config.toml
activation = "gelu"
inner_norm = false
moe = "top_k"
layers = 8
width = 384
kernel_size = 31
loss = "binary_cross_entropy"
residual_init = "none"
optimizer = "adamw"
beta1 = 0.9
eps = 1e-08
lr_schedule = "cosine_restarts"
warmup_steps = 340
Rows from block 5, named by matrix and row number. Each number is 50 + 10 x the weight over its row's rms, rounded and kept within 0 to 99. All counts start at 0.
# q: attention query (model.blocks.5.attn.q.weight, 384x384), inputs 256-319
q.3:32 34 61 58 64 53 28 43 43 49 42 59 43 56 51 54 47 37 53 64 55 68 46 58 48 35 39 49 32 54 54 46 56 46 42 35 54 49 51 51 58 69 45 47 55 52 39 53 43 56 51 55 48 53 44 58 63 39 56 45 47 31 55 46
q.4:32 28 51 45 40 50 41 48 45 45 44 51 26 37 54 52 45 55 52 54 49 44 50 62 43 37 41 39 42 63 51 61 58 33 42 58 43 51 39 43 50 42 49 66 55 26 39 46 30 55 50 48 54 72 55 47 69 41 58 54 57 49 57 56
q.5:68 52 48 58 57 46 51 45 39 53 67 54 48 49 43 43 39 65 53 42 57 51 59 49 63 49 51 52 46 45 49 46 33 50 49 68 34 59 64 34 53 46 65 50 63 52 48 46 56 65 43 51 36 55 41 38 40 52 55 49 52 49 48 46
q.6:69 60 48 53 42 52 55 52 41 57 61 40 70 52 34 39 54 52 57 41 53 59 55 35 59 67 54 59 41 32 41 63 36 68 39 60 46 39 42 51 60 48 56 47 47 46 64 41 59 41 53 43 30 36 55 51 39 53 35 50 49 53 49 60
q.7:53 40 42 44 42 37 46 55 60 46 56 53 40 42 46 55 43 36 56 71 42 49 41 41 52 45 39 62 64 55 58 49 72 31 48 37 47 57 50 52 44 65 57 45 49 46 43 36 38 44 62 49 45 48 55 59 52 40 51 37 49 38 47 43
q.8:37 52 59 61 47 41 61 52 57 57 37 50 55 43 63 52 38 29 38 35 54 53 44 42 30 62 56 47 42 50 51 45 38 49 38 59 45 50 70 54 60 59 62 37 37 52 52 48 51 44 46 45 52 55 40 37 44 48 51 34 51 48 46 57
q.9:62 55 55 54 55 64 58 45 52 51 65 54 61 52 33 51 38 65 55 74 53 58 59 57 42 55 58 49 48 59 56 48 46 64 53 30 57 47 55 54 31 38 49 41 51 50 55 53 46 51 65 54 62 44 49 47 52 39 53 54 45 52 42 40
q.10:48 62 57 64 46 52 46 48 45 53 51 46 59 70 54 45 56 52 58 36 50 48 60 50 49 65 38 43 44 48 36 58 38 57 40 54 60 35 52 46 69 48 45 46 46 41 55 38 42 53 66 35 31 52 42 39 58 67 38 58 59 58 47 67
q.11:63 66 49 60 74 49 50 62 43 51 62 36 56 62 52 50 50 47 57 34 50 49 62 46 49 57 46 65 35 51 40 49 49 54 56 48 46 50 41 51 63 27 48 61 43 42 52 45 58 41 58 38 41 42 66 43 44 55 45 49 52 55 40 39
q.12:41 48 46 49 38 28 56 37 37 56 56 53 36 61 65 51 65 53 33 43 46 60 47 51 41 35 59 52 53 58 53 41 67 17 54 38 32 48 46 62 49 47 54 33 47 41 40 56 62 49 53 42 52 34 56 48 52 54 62 62 67 35 78 45
q.13:40 38 43 64 43 52 54 36 54 49 42 51 27 52 49 61 59 37 52 63 40 59 57 51 43 45 80 55 57 49 42 50 78 62 75 30 42 62 44 49 31 51 58 44 56 51 42 46 50 51 53 58 55 43 57 51 55 50 47 55 66 45 60 37
q.14:63 61 51 64 50 69 63 63 33 45 45 53 50 53 40 39 58 52 64 49 43 59 50 55 47 56 50 36 36 54 39 47 48 57 42 49 65 50 40 33 57 42 54 31 54 41 63 60 70 42 57 53 42 47 61 43 35 72 49 60 53 45 45 48
q.15:59 61 53 50 51 56 35 52 38 30 41 40 51 50 55 42 59 39 68 61 30 54 55 46 50 57 36 52 49 48 52 42 44 29 41 73 45 56 48 57 36 47 42 56 30 63 49 52 61 48 55 40 39 49 46 55 51 60 68 54 53 22 56 43
q.16:42 53 47 62 39 57 49 31 41 56 47 46 53 46 34 34 41 51 60 64 59 52 44 40 80 44 47 45 61 56 51 54 51 59 43 56 45 50 57 48 50 49 36 61 44 39 43 72 52 53 53 54 56 46 61 56 39 30 65 52 43 49 68 43
q.17:63 45 67 41 60 61 54 54 51 47 51 51 43 48 51 45 58 43 53 66 54 37 49 41 48 49 57 54 53 51 55 48 65 58 62 42 50 45 54 37 34 56 42 29 36 64 53 62 39 44 44 54 56 57 50 48 49 51 33 52 61 53 52 31
q.18:59 55 46 58 56 56 60 47 42 56 37 51 56 36 63 46 40 52 65 42 41 45 39 47 73 64 67 61 43 62 55 47 30 56 42 67 55 66 50 51 62 64 38 57 34 49 63 50 59 52 47 52 44 66 47 54 46 48 63 36 49 59 51 62
q.19:36 47 41 38 44 54 43 53 53 45 49 60 48 48 69 43 61 68 31 60 52 43 48 53 48 56 49 53 44 55 41 55 36 21 44 53 49 42 75 53 73 46 49 47 47 45 60 30 58 51 64 45 44 52 51 53 44 50 50 43 45 64 49 37
q.20:53 57 37 42 57 48 46 53 51 39 57 67 53 59 50 42 38 41 55 74 69 53 60 42 47 38 44 37 44 27 42 46 47 55 29 62 55 44 58 43 39 58 35 49 46 54 56 55 49 41 67 61 65 34 36 58 60 51 47 60 42 49 46 39
q.21:71 57 48 48 49 33 50 54 44 49 40 46 50 39 61 40 37 58 62 37 57 49 51 52 60 58 43 51 40 50 54 59 52 46 52 62 32 41 55 55 73 46 63 55 59 61 47 40 58 45 56 49 42 64 55 47 46 69 45 61 43 59 52 58
q.22:47 62 68 47 45 49 48 57 51 52 63 49 48 68 45 46 40 55 61 37 67 52 54 49 35 48 64 62 49 36 43 40 41 50 54 53 46 51 39 55 59 45 57 49 43 58 46 45 61 57 58 40 52 75 57 58 60 50 54 39 44 53 37 59
q.23:39 41 49 48 44 58 35 47 55 44 56 54 47 66 55 56 40 45 33 53 27 57 49 63 30 43 51 36 61 29 53 54 73 50 55 31 45 39 52 43 40 48 71 49 63 43 53 55 45 38 63 57 50 46 51 59 50 44 31 54 57 58 47 39
q.24:61 53 40 46 53 56 64 52 52 38 47 47 63 63 38 60 55 49 39 36 62 57 43 52 52 58 46 52 71 40 58 54 61 55 35 28 45 45 36 36 27 37 54 47 48 53 55 54 47 42 71 60 35 46 40 57 48 51 50 42 67 47 58 54
q.25:43 54 63 29 37 48 51 58 40 51 47 55 64 31 42 46 60 51 47 52 42 55 38 58 58 53 51 49 40 56 52 57 50 46 50 61 51 47 68 53 49 45 36 33 51 56 49 57 68 63 61 47 61 47 44 69 51 51 62 31 34 61 63 48
q.26:45 53 57 40 39 61 52 57 53 41 54 53 55 39 68 44 68 55 61 78 41 55 35 51 35 56 55 35 42 59 63 31 51 51 44 58 50 60 60 63 54 56 27 52 47 51 52 53 42 53 53 60 37 40 43 55 45 50 66 52 21 47 51 50
q.27:64 61 39 50 59 37 58 42 51 43 51 53 54 53 24 39 38 53 59 24 63 51 50 65 53 66 44 46 40 45 45 64 42 52 50 58 48 54 40 46 55 49 46 66 43 51 67 44 57 38 62 58 41 46 47 48 49 56 40 34 51 54 48 60
q.28:65 50 34 51 57 42 50 51 34 35 48 42 61 34 35 36 52 68 38 45 58 52 54 49 64 57 55 49 51 43 70 53 34 66 44 70 50 61 61 52 59 49 36 56 36 49 44 50 54 59 45 48 45 42 60 48 39 59 61 54 51 52 40 59
q.29:49 51 49 52 51 50 39 60 43 39 46 59 63 55 63 61 44 52 49 40 53 37 39 64 49 67 43 57 34 52 61 41 37 57 36 70 43 45 46 42 72 64 36 56 43 57 46 37 67 58 44 48 31 62 39 52 43 60 59 33 50 51 50 57
q.30:38 48 52 44 45 53 42 36 47 61 53 61 43 54 31 57 58 61 53 59 50 58 58 42 60 42 54 37 46 36 41 58 66 54 47 42 46 63 59 45 41 44 65 56 43 23 46 34 38 47 45 56 28 56 77 54 49 50 48 74 60 49 56 48
q.31:39 25 69 30 45 54 49 45 62 37 42 63 33 40 50 45 57 33 52 56 46 50 66 45 41 41 37 41 50 44 64 54 71 42 47 46 52 64 42 50 58 37 63 32 47 46 54 52 37 47 45 51 53 41 53 58 50 46 53 59 49 51 68 37
q.32:45 42 52 37 44 51 46 66 42 48 53 48 42 46 54 63 47 52 44 48 48 76 55 51 31 42 44 64 51 67 57 53 66 52 42 40 58 55 47 54 50 46 58 48 53 54 35 41 40 43 57 48 53 47 52 50 58 39 42 61 44 37 33 48
q.33:55 45 46 46 38 55 41 33 52 51 45 38 41 57 81 37 54 42 56 69 51 40 46 42 44 41 51 49 69 48 45 48 54 66 70 30 48 57 48 46 30 35 48 48 47 56 38 47 44 46 46 40 62 40 67 56 59 41 44 64 47 48 53 44
q.34:65 59 57 56 35 47 65 62 49 40 46 49 60 38 32 24 60 57 45 35 41 54 61 43 56 62 48 49 31 49 47 55 43 34 37 56 53 52 45 46 41 50 54 39 55 56 60 55 69 60 51 44 52 56 48 28 51 49 67 33 30 49 51 48
q.35:47 53 32 47 29 59 37 63 48 37 50 61 61 50 48 35 58 44 41 57 68 60 53 58 45 59 35 53 41 47 41 52 42 43 56 59 50 55 40 52 55 56 38 57 42 57 62 49 56 45 68 37 57 59 75 48 52 51 65 44 41 55 55 53
q.36:37 60 55 51 44 61 48 54 50 54 48 37 60 62 55 62 35 62 54 41 59 53 51 44 40 57 56 52 51 58 36 59 53 55 42 34 37 37 49 58 64 50 47 45 41 57 43 30 74 47 34 28 65 61 63 41 48 63 49 42 56 49 44 42
q.37:57 31 62 31 39 63 60 39 51 40 59 59 36 37 29 51 39 42 69 62 45 56 54 41 52 35 40 34 69 60 58 52 52 43 46 38 52 56 59 54 44 61 54 39 66 62 44 43 46 47 42 49 58 59 44 49 48 60 46 50 43 39 67 47
q.38:49 62 63 48 54 54 77 36 57 37 41 34 40 49 57 60 53 41 62 54 50 47 40 37 54 52 44 57 45 58 52 58 59 59 66 56 48 54 55 28 64 37 31 48 45 46 38 38 48 41 47 47 44 57 50 63 44 50 39 46 49 54 29 41
q.39:57 39 58 52 44 51 55 43 63 43 48 49 51 60 39 59 58 37 45 63 37 51 49 47 39 46 44 38 71 42 49 27 48 37 67 43 49 54 71 59 44 41 49 32 67 49 52 44 44 37 39 55 67 31 57 56 45 53 43 50 40 36 67 44
q.40:44 43 56 32 48 36 52 35 58 57 54 35 54 55 45 58 26 34 53 63 51 60 60 44 47 47 51 53 61 48 43 50 67 62 45 35 49 52 51 28 43 52 66 51 75 47 37 31 39 48 48 36 57 31 56 45 64 34 49 54 54 43 37 39
q.41:47 58 38 47 65 55 59 59 40 49 48 28 51 42 46 45 66 56 49 39 62 62 55 48 61 51 40 63 27 67 45 62 47 54 48 57 33 46 42 39 55 59 67 62 30 37 36 37 68 53 53 39 50 46 44 60 57 43 36 41 60 50 39 58
q.42:31 45 58 51 47 61 50 31 53 51 67 55 42 64 58 56 53 51 45 36 55 68 55 34 34 39 48 59 68 50 61 52 66 55 56 40 46 55 45 54 33 52 59 49 54 56 39 23 45 39 45 53 55 51 50 44 55 48 41 58 59 37 45 42
q.43:61 41 45 45 48 51 45 75 42 30 48 46 48 42 42 38 59 45 58 51 46 48 49 50 49 70 57 46 39 57 56 52 37 55 49 55 44 35 51 53 65 34 42 48 48 59 49 63 53 82 61 51 35 47 53 37 32 49 32 40 32 48 58 46
q.44:47 40 53 60 44 50 56 53 43 42 62 65 62 58 44 57 40 44 40 47 68 42 38 43 49 51 51 44 59 64 55 35 56 37 42 58 52 34 33 42 54 62 56 41 38 37 31 27 44 38 52 40 55 50 53 39 60 53 50 56 59 42 39 68
q.45:57 60 38 36 37 48 28 49 32 52 50 44 46 56 60 43 31 69 30 43 54 50 58 55 39 46 59 55 53 47 46 60 41 40 40 63 49 32 38 59 63 59 37 44 44 55 48 62 42 58 42 46 60 40 49 66 52 55 36 61 58 65 67 48
q.46:28 49 65 50 49 62 61 49 60 54 50 41 34 46 52 57 60 47 57 47 34 52 48 44 47 42 52 39 55 55 60 61 52 48 68 45 56 58 53 57 45 49 48 23 57 61 46 58 42 57 61 40 62 52 45 61 51 60 53 47 46 56 55 52
q.47:34 44 58 47 29 54 32 44 61 59 44 31 49 55 49 52 45 40 36 41 45 57 56 43 37 41 49 45 57 54 46 60 48 41 50 24 49 57 39 58 32 36 61 31 39 54 45 38 44 47 51 59 41 50 58 68 45 48 43 55 37 62 36 52
q.48:40 52 54 68 53 48 51 43 32 67 48 48 59 51 50 71 35 42 59 65 54 62 51 35 58 56 40 57 41 57 62 53 52 46 47 49 58 52 50 49 43 52 58 41 62 39 58 66 51 51 46 37 51 61 57 36 68 41 51 46 51 50 63 35
q.49:37 37 60 47 56 41 58 28 55 60 45 65 46 64 36 60 53 32 39 58 45 44 65 47 43 41 45 70 56 57 55 45 60 48 51 38 63 68 55 33 49 51 58 34 67 45 32 47 35 50 49 45 44 36 56 50 65 43 60 65 72 34 42 49
q.50:20 48 48 50 61 62 37 51 47 60 39 64 52 52 54 43 53 51 40 40 35 59 27 57 47 69 41 47 53 52 54 47 54 48 42 56 32 46 41 61 66 60 60 52 46 46 50 36 51 22 50 52 37 37 42 53 59 32 41 56 50 50 37 51
q.51:45 30 50 45 42 45 37 40 52 47 46 65 43 52 46 65 48 39 30 63 42 44 45 44 36 57 42 43 67 52 47 44 63 57 78 33 56 54 56 52 45 59 51 48 63 55 33 39 29 44 50 54 63 45 61 53 81 38 46 42 48 51 59 44
q.52:47 42 67 39 31 40 51 47 49 44 58 61 31 54 57 50 51 42 40 59 51 59 37 44 17 45 48 72 39 58 44 49 50 44 57 51 39 58 49 62 63 53 68 40 66 54 42 46 39 42 40 48 53 53 51 59 51 33 48 61 52 47 47 42
q.53:64 46 42 53 68 57 64 58 54 43 64 32 52 38 54 39 44 64 54 32 60 40 42 57 70 40 45 33 56 49 63 54 35 54 34 64 32 65 54 51 54 49 44 50 30 36 70 58 61 49 49 50 56 54 39 38 41 69 53 50 43 47 57 57
q.54:61 54 46 47 36 47 53 33 62 40 54 55 51 72 38 46 33 59 45 48 37 49 68 55 63 39 52 69 53 49 56 42 66 62 66 50 40 59 36 44 35 38 59 32 53 41 35 40 47 43 46 54 39 22 53 45 51 45 39 58 45 45 53 46
q.55:70 63 36 54 46 58 60 59 43 50 55 44 54 52 47 35 53 59 58 50 57 40 47 47 76 54 56 38 44 42 53 56 43 47 39 71 47 50 71 55 49 54 40 61 48 37 69 66 64 61 34 57 51 58 44 27 40 56 63 43 29 61 57 58
q.56:66 43 44 43 52 58 55 56 45 60 65 41 42 53 51 48 51 49 45 79 45 51 56 45 63 56 51 60 42 46 46 56 38 45 46 68 30 31 38 45 58 42 42 59 39 49 58 61 57 42 47 48 45 47 44 38 40 43 57 59 54 60 47 45
q.57:33 45 56 53 46 48 42 40 52 64 42 48 47 55 37 73 49 32 38 59 50 79 45 48 44 40 42 63 49 55 49 39 73 61 47 46 56 60 29 47 39 54 63 53 52 48 41 36 45 33 51 38 55 46 66 55 59 39 37 52 77 42 40 43
q.58:61 48 51 53 40 51 42 50 41 47 60 52 54 54 60 79 60 37 39 52 52 43 48 54 74 55 55 55 52 35 46 52 46 42 49 48 56 65 69 34 31 40 49 53 48 51 48 47 63 46 47 52 52 49 40 43 35 62 45 73 62 56 52 61
q.59:63 60 47 52 46 54 70 50 54 54 74 46 61 44 54 58 52 44 66 33 63 46 50 37 50 58 64 43 46 60 46 51 30 53 45 48 39 51 42 38 50 56 35 48 53 36 79 41 54 53 56 47 33 56 40 31 20 43 46 30 49 52 54 68
q.60:44 37 55 35 56 39 32 38 66 34 52 52 45 60 61 70 52 42 51 43 59 42 52 52 33 51 46 62 37 54 62 58 66 52 65 33 41 49 39 50 36 43 60 37 45 35 33 49 47 36 46 52 50 44 58 63 54 43 51 70 56 58 48 46
q.61:35 46 67 55 69 48 44 29 68 45 59 63 44 56 48 57 40 26 34 61 50 57 57 45 43 47 40 54 45 53 51 54 69 56 49 47 49 46 47 45 50 56 69 38 57 60 38 50 44 53 59 39 73 52 58 52 53 37 49 57 61 45 47 48
q.62:16 59 59 52 53 42 50 46 57 48 39 58 54 43 39 40 55 48 38 52 58 63 39 41 39 51 53 51 54 59 41 44 46 66 51 56 45 37 37 38 49 48 39 50 62 59 53 42 36 32 58 60 53 43 57 38 57 46 70 43 59 48 55 33
q.63:48 60 46 59 67 53 49 50 42 51 45 61 60 49 29 52 33 50 48 48 58 53 60 56 39 66 67 51 68 55 58 66 57 56 51 45 49 34 46 50 48 35 45 37 58 56 37 64 70 57 55 67 55 47 51 60 50 37 53 49 52 68 60 41
q.64:66 58 48 44 53 43 76 57 34 47 37 65 51 58 67 24 45 77 46 32 56 44 50 43 53 55 26 50 61 27 54 56 44 45 41 55 41 45 68 53 61 53 56 47 44 40 48 44 47 41 47 53 47 53 52 44 61 72 41 60 56 32 53 48
q.65:42 41 63 43 40 61 51 41 47 49 31 51 45 45 63 49 49 52 46 53 57 46 47 54 46 38 54 49 65 55 45 52 60 55 54 30 50 44 45 61 63 45 43 49 45 51 23 46 40 46 55 55 54 49 47 49 62 39 43 57 57 55 63 38
q.66:36 43 72 46 37 48 45 37 56 55 39 42 46 62 47 77 41 44 51 54 37 56 57 47 46 40 42 49 48 45 44 33 64 67 61 31 51 50 54 41 40 44 45 57 54 55 31 44 35 44 48 57 65 42 63 53 73 37 38 62 56 48 47 55
q.67:23 49 46 56 57 51 49 40 37 52 51 52 34 54 66 65 38 42 50 54 55 42 66 43 30 33 44 62 55 55 54 37 59 46 48 30 44 56 45 49 48 51 47 52 59 63 41 55 50 43 63 54 53 41 53 56 62 47 46 57 60 49 57 38
q.68:40 33 61 46 44 58 37 29 46 57 38 39 32 56 52 60 51 29 58 51 42 57 58 34 25 38 43 59 56 62 39 59 76 72 56 43 65 56 57 68 36 36 70 61 43 61 33 60 49 36 51 71 59 50 50 62 53 42 61 62 56 55 59 46
q.69:65 58 46 63 35 48 58 59 55 45 54 58 57 40 49 42 42 55 59 49 48 50 60 43 54 53 71 42 45 57 49 62 43 30 43 55 45 39 37 52 47 67 51 41 47 43 78 67 57 59 68 38 53 52 47 35 46 63 69 39 53 50 45 47
q.70:47 58 57 44 46 47 44 37 41 68 55 41 61 59 47 65 49 41 45 56 63 44 57 41 64 52 56 63 62 48 44 58 67 35 40 43 61 39 37 35 55 42 41 43 40 52 51 67 54 33 49 55 74 48 48 46 52 60 36 47 57 60 48 55
q.71:54 67 36 58 39 58 66 49 42 44 65 53 54 39 58 42 53 58 44 45 54 50 62 34 49 47 61 36 45 39 50 46 30 43 36 48 34 50 47 49 53 66 44 45 54 56 49 50 57 56 34 39 41 54 54 50 44 61 59 58 55 52 39 42
q.72:53 52 33 45 52 48 56 40 71 42 69 57 55 59 55 49 44 54 48 63 41 45 27 56 46 72 43 61 32 46 44 57 40 46 54 52 64 38 61 56 53 51 42 61 57 49 61 60 55 54 59 62 48 44 48 40 69 56 69 41 59 50 61 71
q.73:71 67 41 52 50 51 56 74 40 38 65 46 53 48 41 60 46 57 47 56 59 59 62 45 76 57 52 51 46 34 63 56 48 38 48 59 64 58 54 45 54 69 48 69 51 68 55 60 70 38 65 45 42 40 48 52 30 66 59 50 43 45 41 52
q.74:42 46 57 47 56 55 40 46 43 53 47 65 45 34 57 61 53 55 48 57 43 50 61 54 31 58 19 48 40 63 51 68 51 52 38 55 38 48 47 51 36 63 46 42 44 43 41 31 31 45 68 50 52 56 45 54 51 33 51 37 65 53 78 45
q.75:59 49 36 53 54 36 59 58 60 47 49 41 63 39 69 46 58 73 63 53 43 48 45 50 43 49 57 39 35 43 38 57 42 45 39 60 59 51 59 38 55 56 39 63 49 52 43 41 58 62 21 56 34 61 55 37 51 56 62 56 36 58 47 60
q.76:39 44 51 63 53 38 34 47 48 48 43 52 42 49 51 58 55 38 37 57 52 50 51 57 34 49 48 62 46 64 52 51 67 64 61 44 44 48 36 46 45 63 45 65 52 47 49 51 34 62 57 41 60 62 77 60 41 36 52 33 56 55 65 52
q.77:50 58 58 32 30 46 49 53 49 57 47 48 41 37 55 52 48 47 49 45 59 46 69 45 44 49 55 67 63 53 50 54 45 66 45 25 55 34 65 21 60 38 62 57 43 51 49 54 60 39 35 56 48 53 39 52 65 44 34 54 45 56 57 51
q.78:33 48 74 48 38 48 39 44 50 38 45 38 36 52 27 52 54 34 54 56 45 56 54 47 29 32 45 40 68 52 39 43 60 55 49 45 74 55 39 66 60 33 46 59 51 51 40 28 33 30 52 52 60 59 74 49 53 46 42 58 53 57 53 53
q.79:17 26 73 57 48 33 46 45 46 49 45 66 50 47 56 66 48 35 41 59 42 51 55 51 27 22 46 59 74 58 40 55 65 68 69 49 61 59 37 47 55 52 53 47 52 47 41 53 40 42 58 46 57 42 50 51 67 44 38 59 50 48 51 43
q.80:55 54 60 47 79 31 52 54 53 45 58 58 39 54 63 51 37 40 70 48 51 48 48 50 54 44 50 50 53 49 61 46 58 37 56 55 60 55 43 44 43 49 52 63 50 64 45 62 63 59 45 60 51 48 62 44 50 46 46 55 51 49 49 58
q.81:35 59 34 50 42 47 45 44 44 56 53 53 49 58 52 50 44 66 39 44 63 67 49 43 51 60 60 40 54 38 32 42 40 61 50 34 48 50 26 48 60 53 57 51 45 48 57 32 59 47 44 66 62 42 42 37 48 43 72 67 43 52 52 63
q.82:39 56 47 57 60 35 57 59 46 44 39 57 41 61 61 40 35 46 64 50 41 53 52 70 57 52 50 59 42 55 67 57 56 27 28 74 59 40 57 54 47 44 51 70 48 52 46 43 60 58 49 41 45 72 42 38 47 65 55 41 48 47 57 55
q.83:44 43 39 51 51 33 57 48 49 48 49 53 51 60 42 49 30 68 27 40 54 60 33 48 51 55 50 66 49 37 62 58 45 60 56 50 49 51 38 26 42 50 57 59 42 54 41 46 55 44 50 38 46 51 52 45 39 36 58 44 70 34 50 51
q.84:35 35 33 51 42 65 54 34 59 59 64 56 53 66 37 50 44 59 43 53 54 64 64 41 40 36 45 45 50 56 40 41 51 64 55 44 46 39 41 63 47 56 49 53 57 36 55 45 43 31 36 63 52 26 59 69 49 47 37 71 50 57 27 52
q.85:57 54 68 51 59 47 52 51 20 43 20 50 57 41 57 63 44 35 46 46 59 52 44 46 61 73 49 47 44 64 52 62 42 52 43 64 60 45 53 43 58 52 55 66 41 42 69 50 46 57 68 43 42 50 54 41 58 45 53 50 65 63 51 44
q.86:43 45 48 54 63 37 33 64 48 62 38 51 58 47 55 68 55 56 50 24 48 61 44 61 47 57 57 53 38 51 58 66 36 40 40 53 56 46 43 42 78 72 39 58 62 48 59 50 47 57 57 41 51 51 48 46 51 54 60 54 68 40 50 68
q.87:54 41 39 48 47 66 44 64 58 63 47 58 47 53 54 46 71 46 51 70 34 41 66 47 51 55 52 39 62 41 44 27 63 67 51 40 53 58 47 45 51 39 45 54 59 58 39 42 26 48 46 41 50 47 40 54 41 60 38 46 31 61 53 20
q.88:37 61 45 59 54 39 61 56 38 54 43 64 55 70 60 67 50 24 48 24 62 55 43 46 63 81 52 54 34 62 43 51 45 62 60 58 49 47 54 48 58 49 77 51 39 40 49 60 56 47 53 39 51 39 51 48 54 43 64 50 61 42 31 53
q.89:56 47 39 46 35 42 60 47 37 68 51 51 47 47 63 52 40 49 44 56 51 50 55 47 44 58 47 48 35 59 50 62 58 42 47 46 55 62 45 50 69 36 52 53 54 36 71 44 38 59 55 59 60 54 45 47 62 56 36 43 66 39 53 54
q.90:39 56 55 52 38 83 48 49 41 40 42 40 37 54 37 44 53 38 52 66 35 44 46 58 41 49 47 52 64 56 63 27 50 55 40 48 59 71 53 49 34 43 41 56 32 61 47 54 41 34 43 39 39 48 48 40 57 50 50 63 49 53 60 47
q.91:40 64 52 38 40 57 55 55 50 43 35 46 53 46 53 47 61 28 49 69 49 33 39 53 36 63 61 51 44 58 49 58 54 54 48 31 52 54 51 59 46 63 61 34 64 68 40 57 49 67 52 48 42 43 66 50 58 64 52 32 39 52 51 46
q.92:40 48 45 41 43 65 41 60 61 47 58 46 71 56 53 49 61 52 53 63 56 59 58 45 37 37 69 47 69 39 49 47 54 62 63 46 35 40 46 40 48 59 53 41 57 49 52 42 42 60 48 50 35 45 65 62 38 45 43 44 50 59 56 38
q.93:50 58 47 42 43 38 59 48 56 67 43 62 54 42 72 47 49 64 59 24 65 43 58 41 59 60 50 44 40 47 39 67 54 49 42 59 30 55 37 46 54 54 40 60 43 45 60 48 50 52 33 31 53 45 27 56 34 32 40 49 39 50 52 60
q.94:40 50 54 58 54 45 58 57 41 52 43 50 46 53 51 36 44 55 66 54 35 62 54 52 76 51 54 44 37 48 65 61 57 52 46 54 55 37 33 63 52 35 50 55 44 41 43 51 65 56 40 41 32 58 49 53 59 64 53 54 50 51 46 58
q.95:55 46 34 38 49 46 51 58 50 44 60 53 53 46 47 46 59 67 37 40 70 63 50 47 65 51 50 59 40 59 28 52 53 58 55 42 48 34 44 45 51 46 60 57 62 53 52 42 52 40 42 55 60 49 53 52 60 49 56 39 66 54 43 37
q.96:28 57 57 55 37 54 41 49 64 48 40 42 51 54 54 41 57 44 55 56 37 31 50 49 56 35 59 44 47 49 71 39 59 58 61 48 42 50 57 60 45 45 51 36 43 57 35 65 46 60 26 29 45 69 51 51 42 62 65 64 24 62 53 53
q.97:39 34 55 52 47 53 40 48 59 52 46 61 41 59 55 55 40 49 44 65 31 56 46 43 33 31 50 48 56 60 65 41 66 48 62 45 45 45 55 41 30 56 48 56 65 53 40 58 57 41 60 53 37 49 60 48 77 38 39 59 56 53 57 50
q.98:47 35 42 44 43 44 39 62 46 46 49 61 49 36 60 54 34 63 21 42 40 58 45 62 52 39 59 45 46 37 35 62 44 41 61 53 44 49 29 35 46 62 60 41 61 52 31 38 33 44 42 53 50 36 45 48 59 39 44 59 55 59 53 47
q.99:47 48 63 50 67 37 45 35 50 66 45 43 40 60 52 61 23 52 32 53 38 53 56 41 48 56 36 44 46 44 32 52 39 41 42 62 54 23 43 34 46 40 38 55 57 40 53 50 51 64 34 38 48 57 51 56 42 49 54 47 59 51 34 60
q.100:49 66 47 45 56 35 54 56 46 40 60 42 68 59 43 42 38 43 73 30 59 45 63 45 34 63 53 36 47 45 42 50 33 66 37 64 47 51 47 53 48 45 70 58 48 65 63 41 47 52 24 36 60 51 56 38 38 63 56 55 49 50 42 73
q.101:39 38 61 55 52 51 50 45 53 48 51 52 62 36 50 44 56 49 55 59 62 48 43 45 47 43 36 55 67 57 53 28 52 45 39 38 49 51 51 52 48 59 37 48 63 65 28 50 40 49 58 64 70 68 48 62 33 56 50 52 46 50 65 48
q.102:53 41 47 54 45 67 49 49 44 36 63 67 62 52 68 35 44 52 65 58 59 43 50 40 45 52 32 56 36 62 58 62 63 37 59 46 48 58 64 60 53 51 56 40 56 70 28 51 58 47 38 42 57 50 65 59 43 43 64 61 32 51 59 45
q.103:58 63 63 55 40 52 50 28 58 48 59 37 46 48 61 36 50 40 66 46 42 26 54 48 46 61 62 53 45 66 62 58 38 55 49 54 66 52 49 68 48 36 54 47 45 40 55 54 66 67 54 40 32 48 66 36 43 55 65 52 45 51 58 53
q.104:37 35 47 51 40 58 32 54 47 47 41 48 42 51 54 49 46 41 54 60 50 42 55 47 32 27 47 47 66 50 51 30 50 41 48 34 50 61 70 65 63 41 56 51 62 52 43 42 53 43 41 49 56 51 43 60 47 46 52 51 49 36 63 39
q.105:48 50 61 38 60 37 45 61 57 52 53 43 42 62 37 57 38 74 58 51 45 51 47 56 56 54 76 53 46 42 46 64 39 45 43 52 50 40 52 55 45 43 48 49 30 42 45 64 53 51 44 48 37 39 55 36 34 53 52 55 56 51 46 55
q.106:39 66 59 51 68 44 42 40 50 33 47 42 55 63 63 69 54 53 65 50 32 61 32 38 52 54 39 68 47 31 28 45 75 59 43 45 49 44 40 36 20 49 59 58 62 37 45 46 54 49 51 42 36 38 40 41 65 49 25 54 75 48 33 52
q.107:54 62 48 37 70 54 50 55 44 51 71 41 49 48 56 51 33 67 46 43 51 35 48 61 60 65 64 62 41 54 66 53 48 64 46 39 47 41 44 47 60 51 60 47 39 42 46 52 56 50 54 52 37 38 43 47 50 44 53 40 54 60 30 57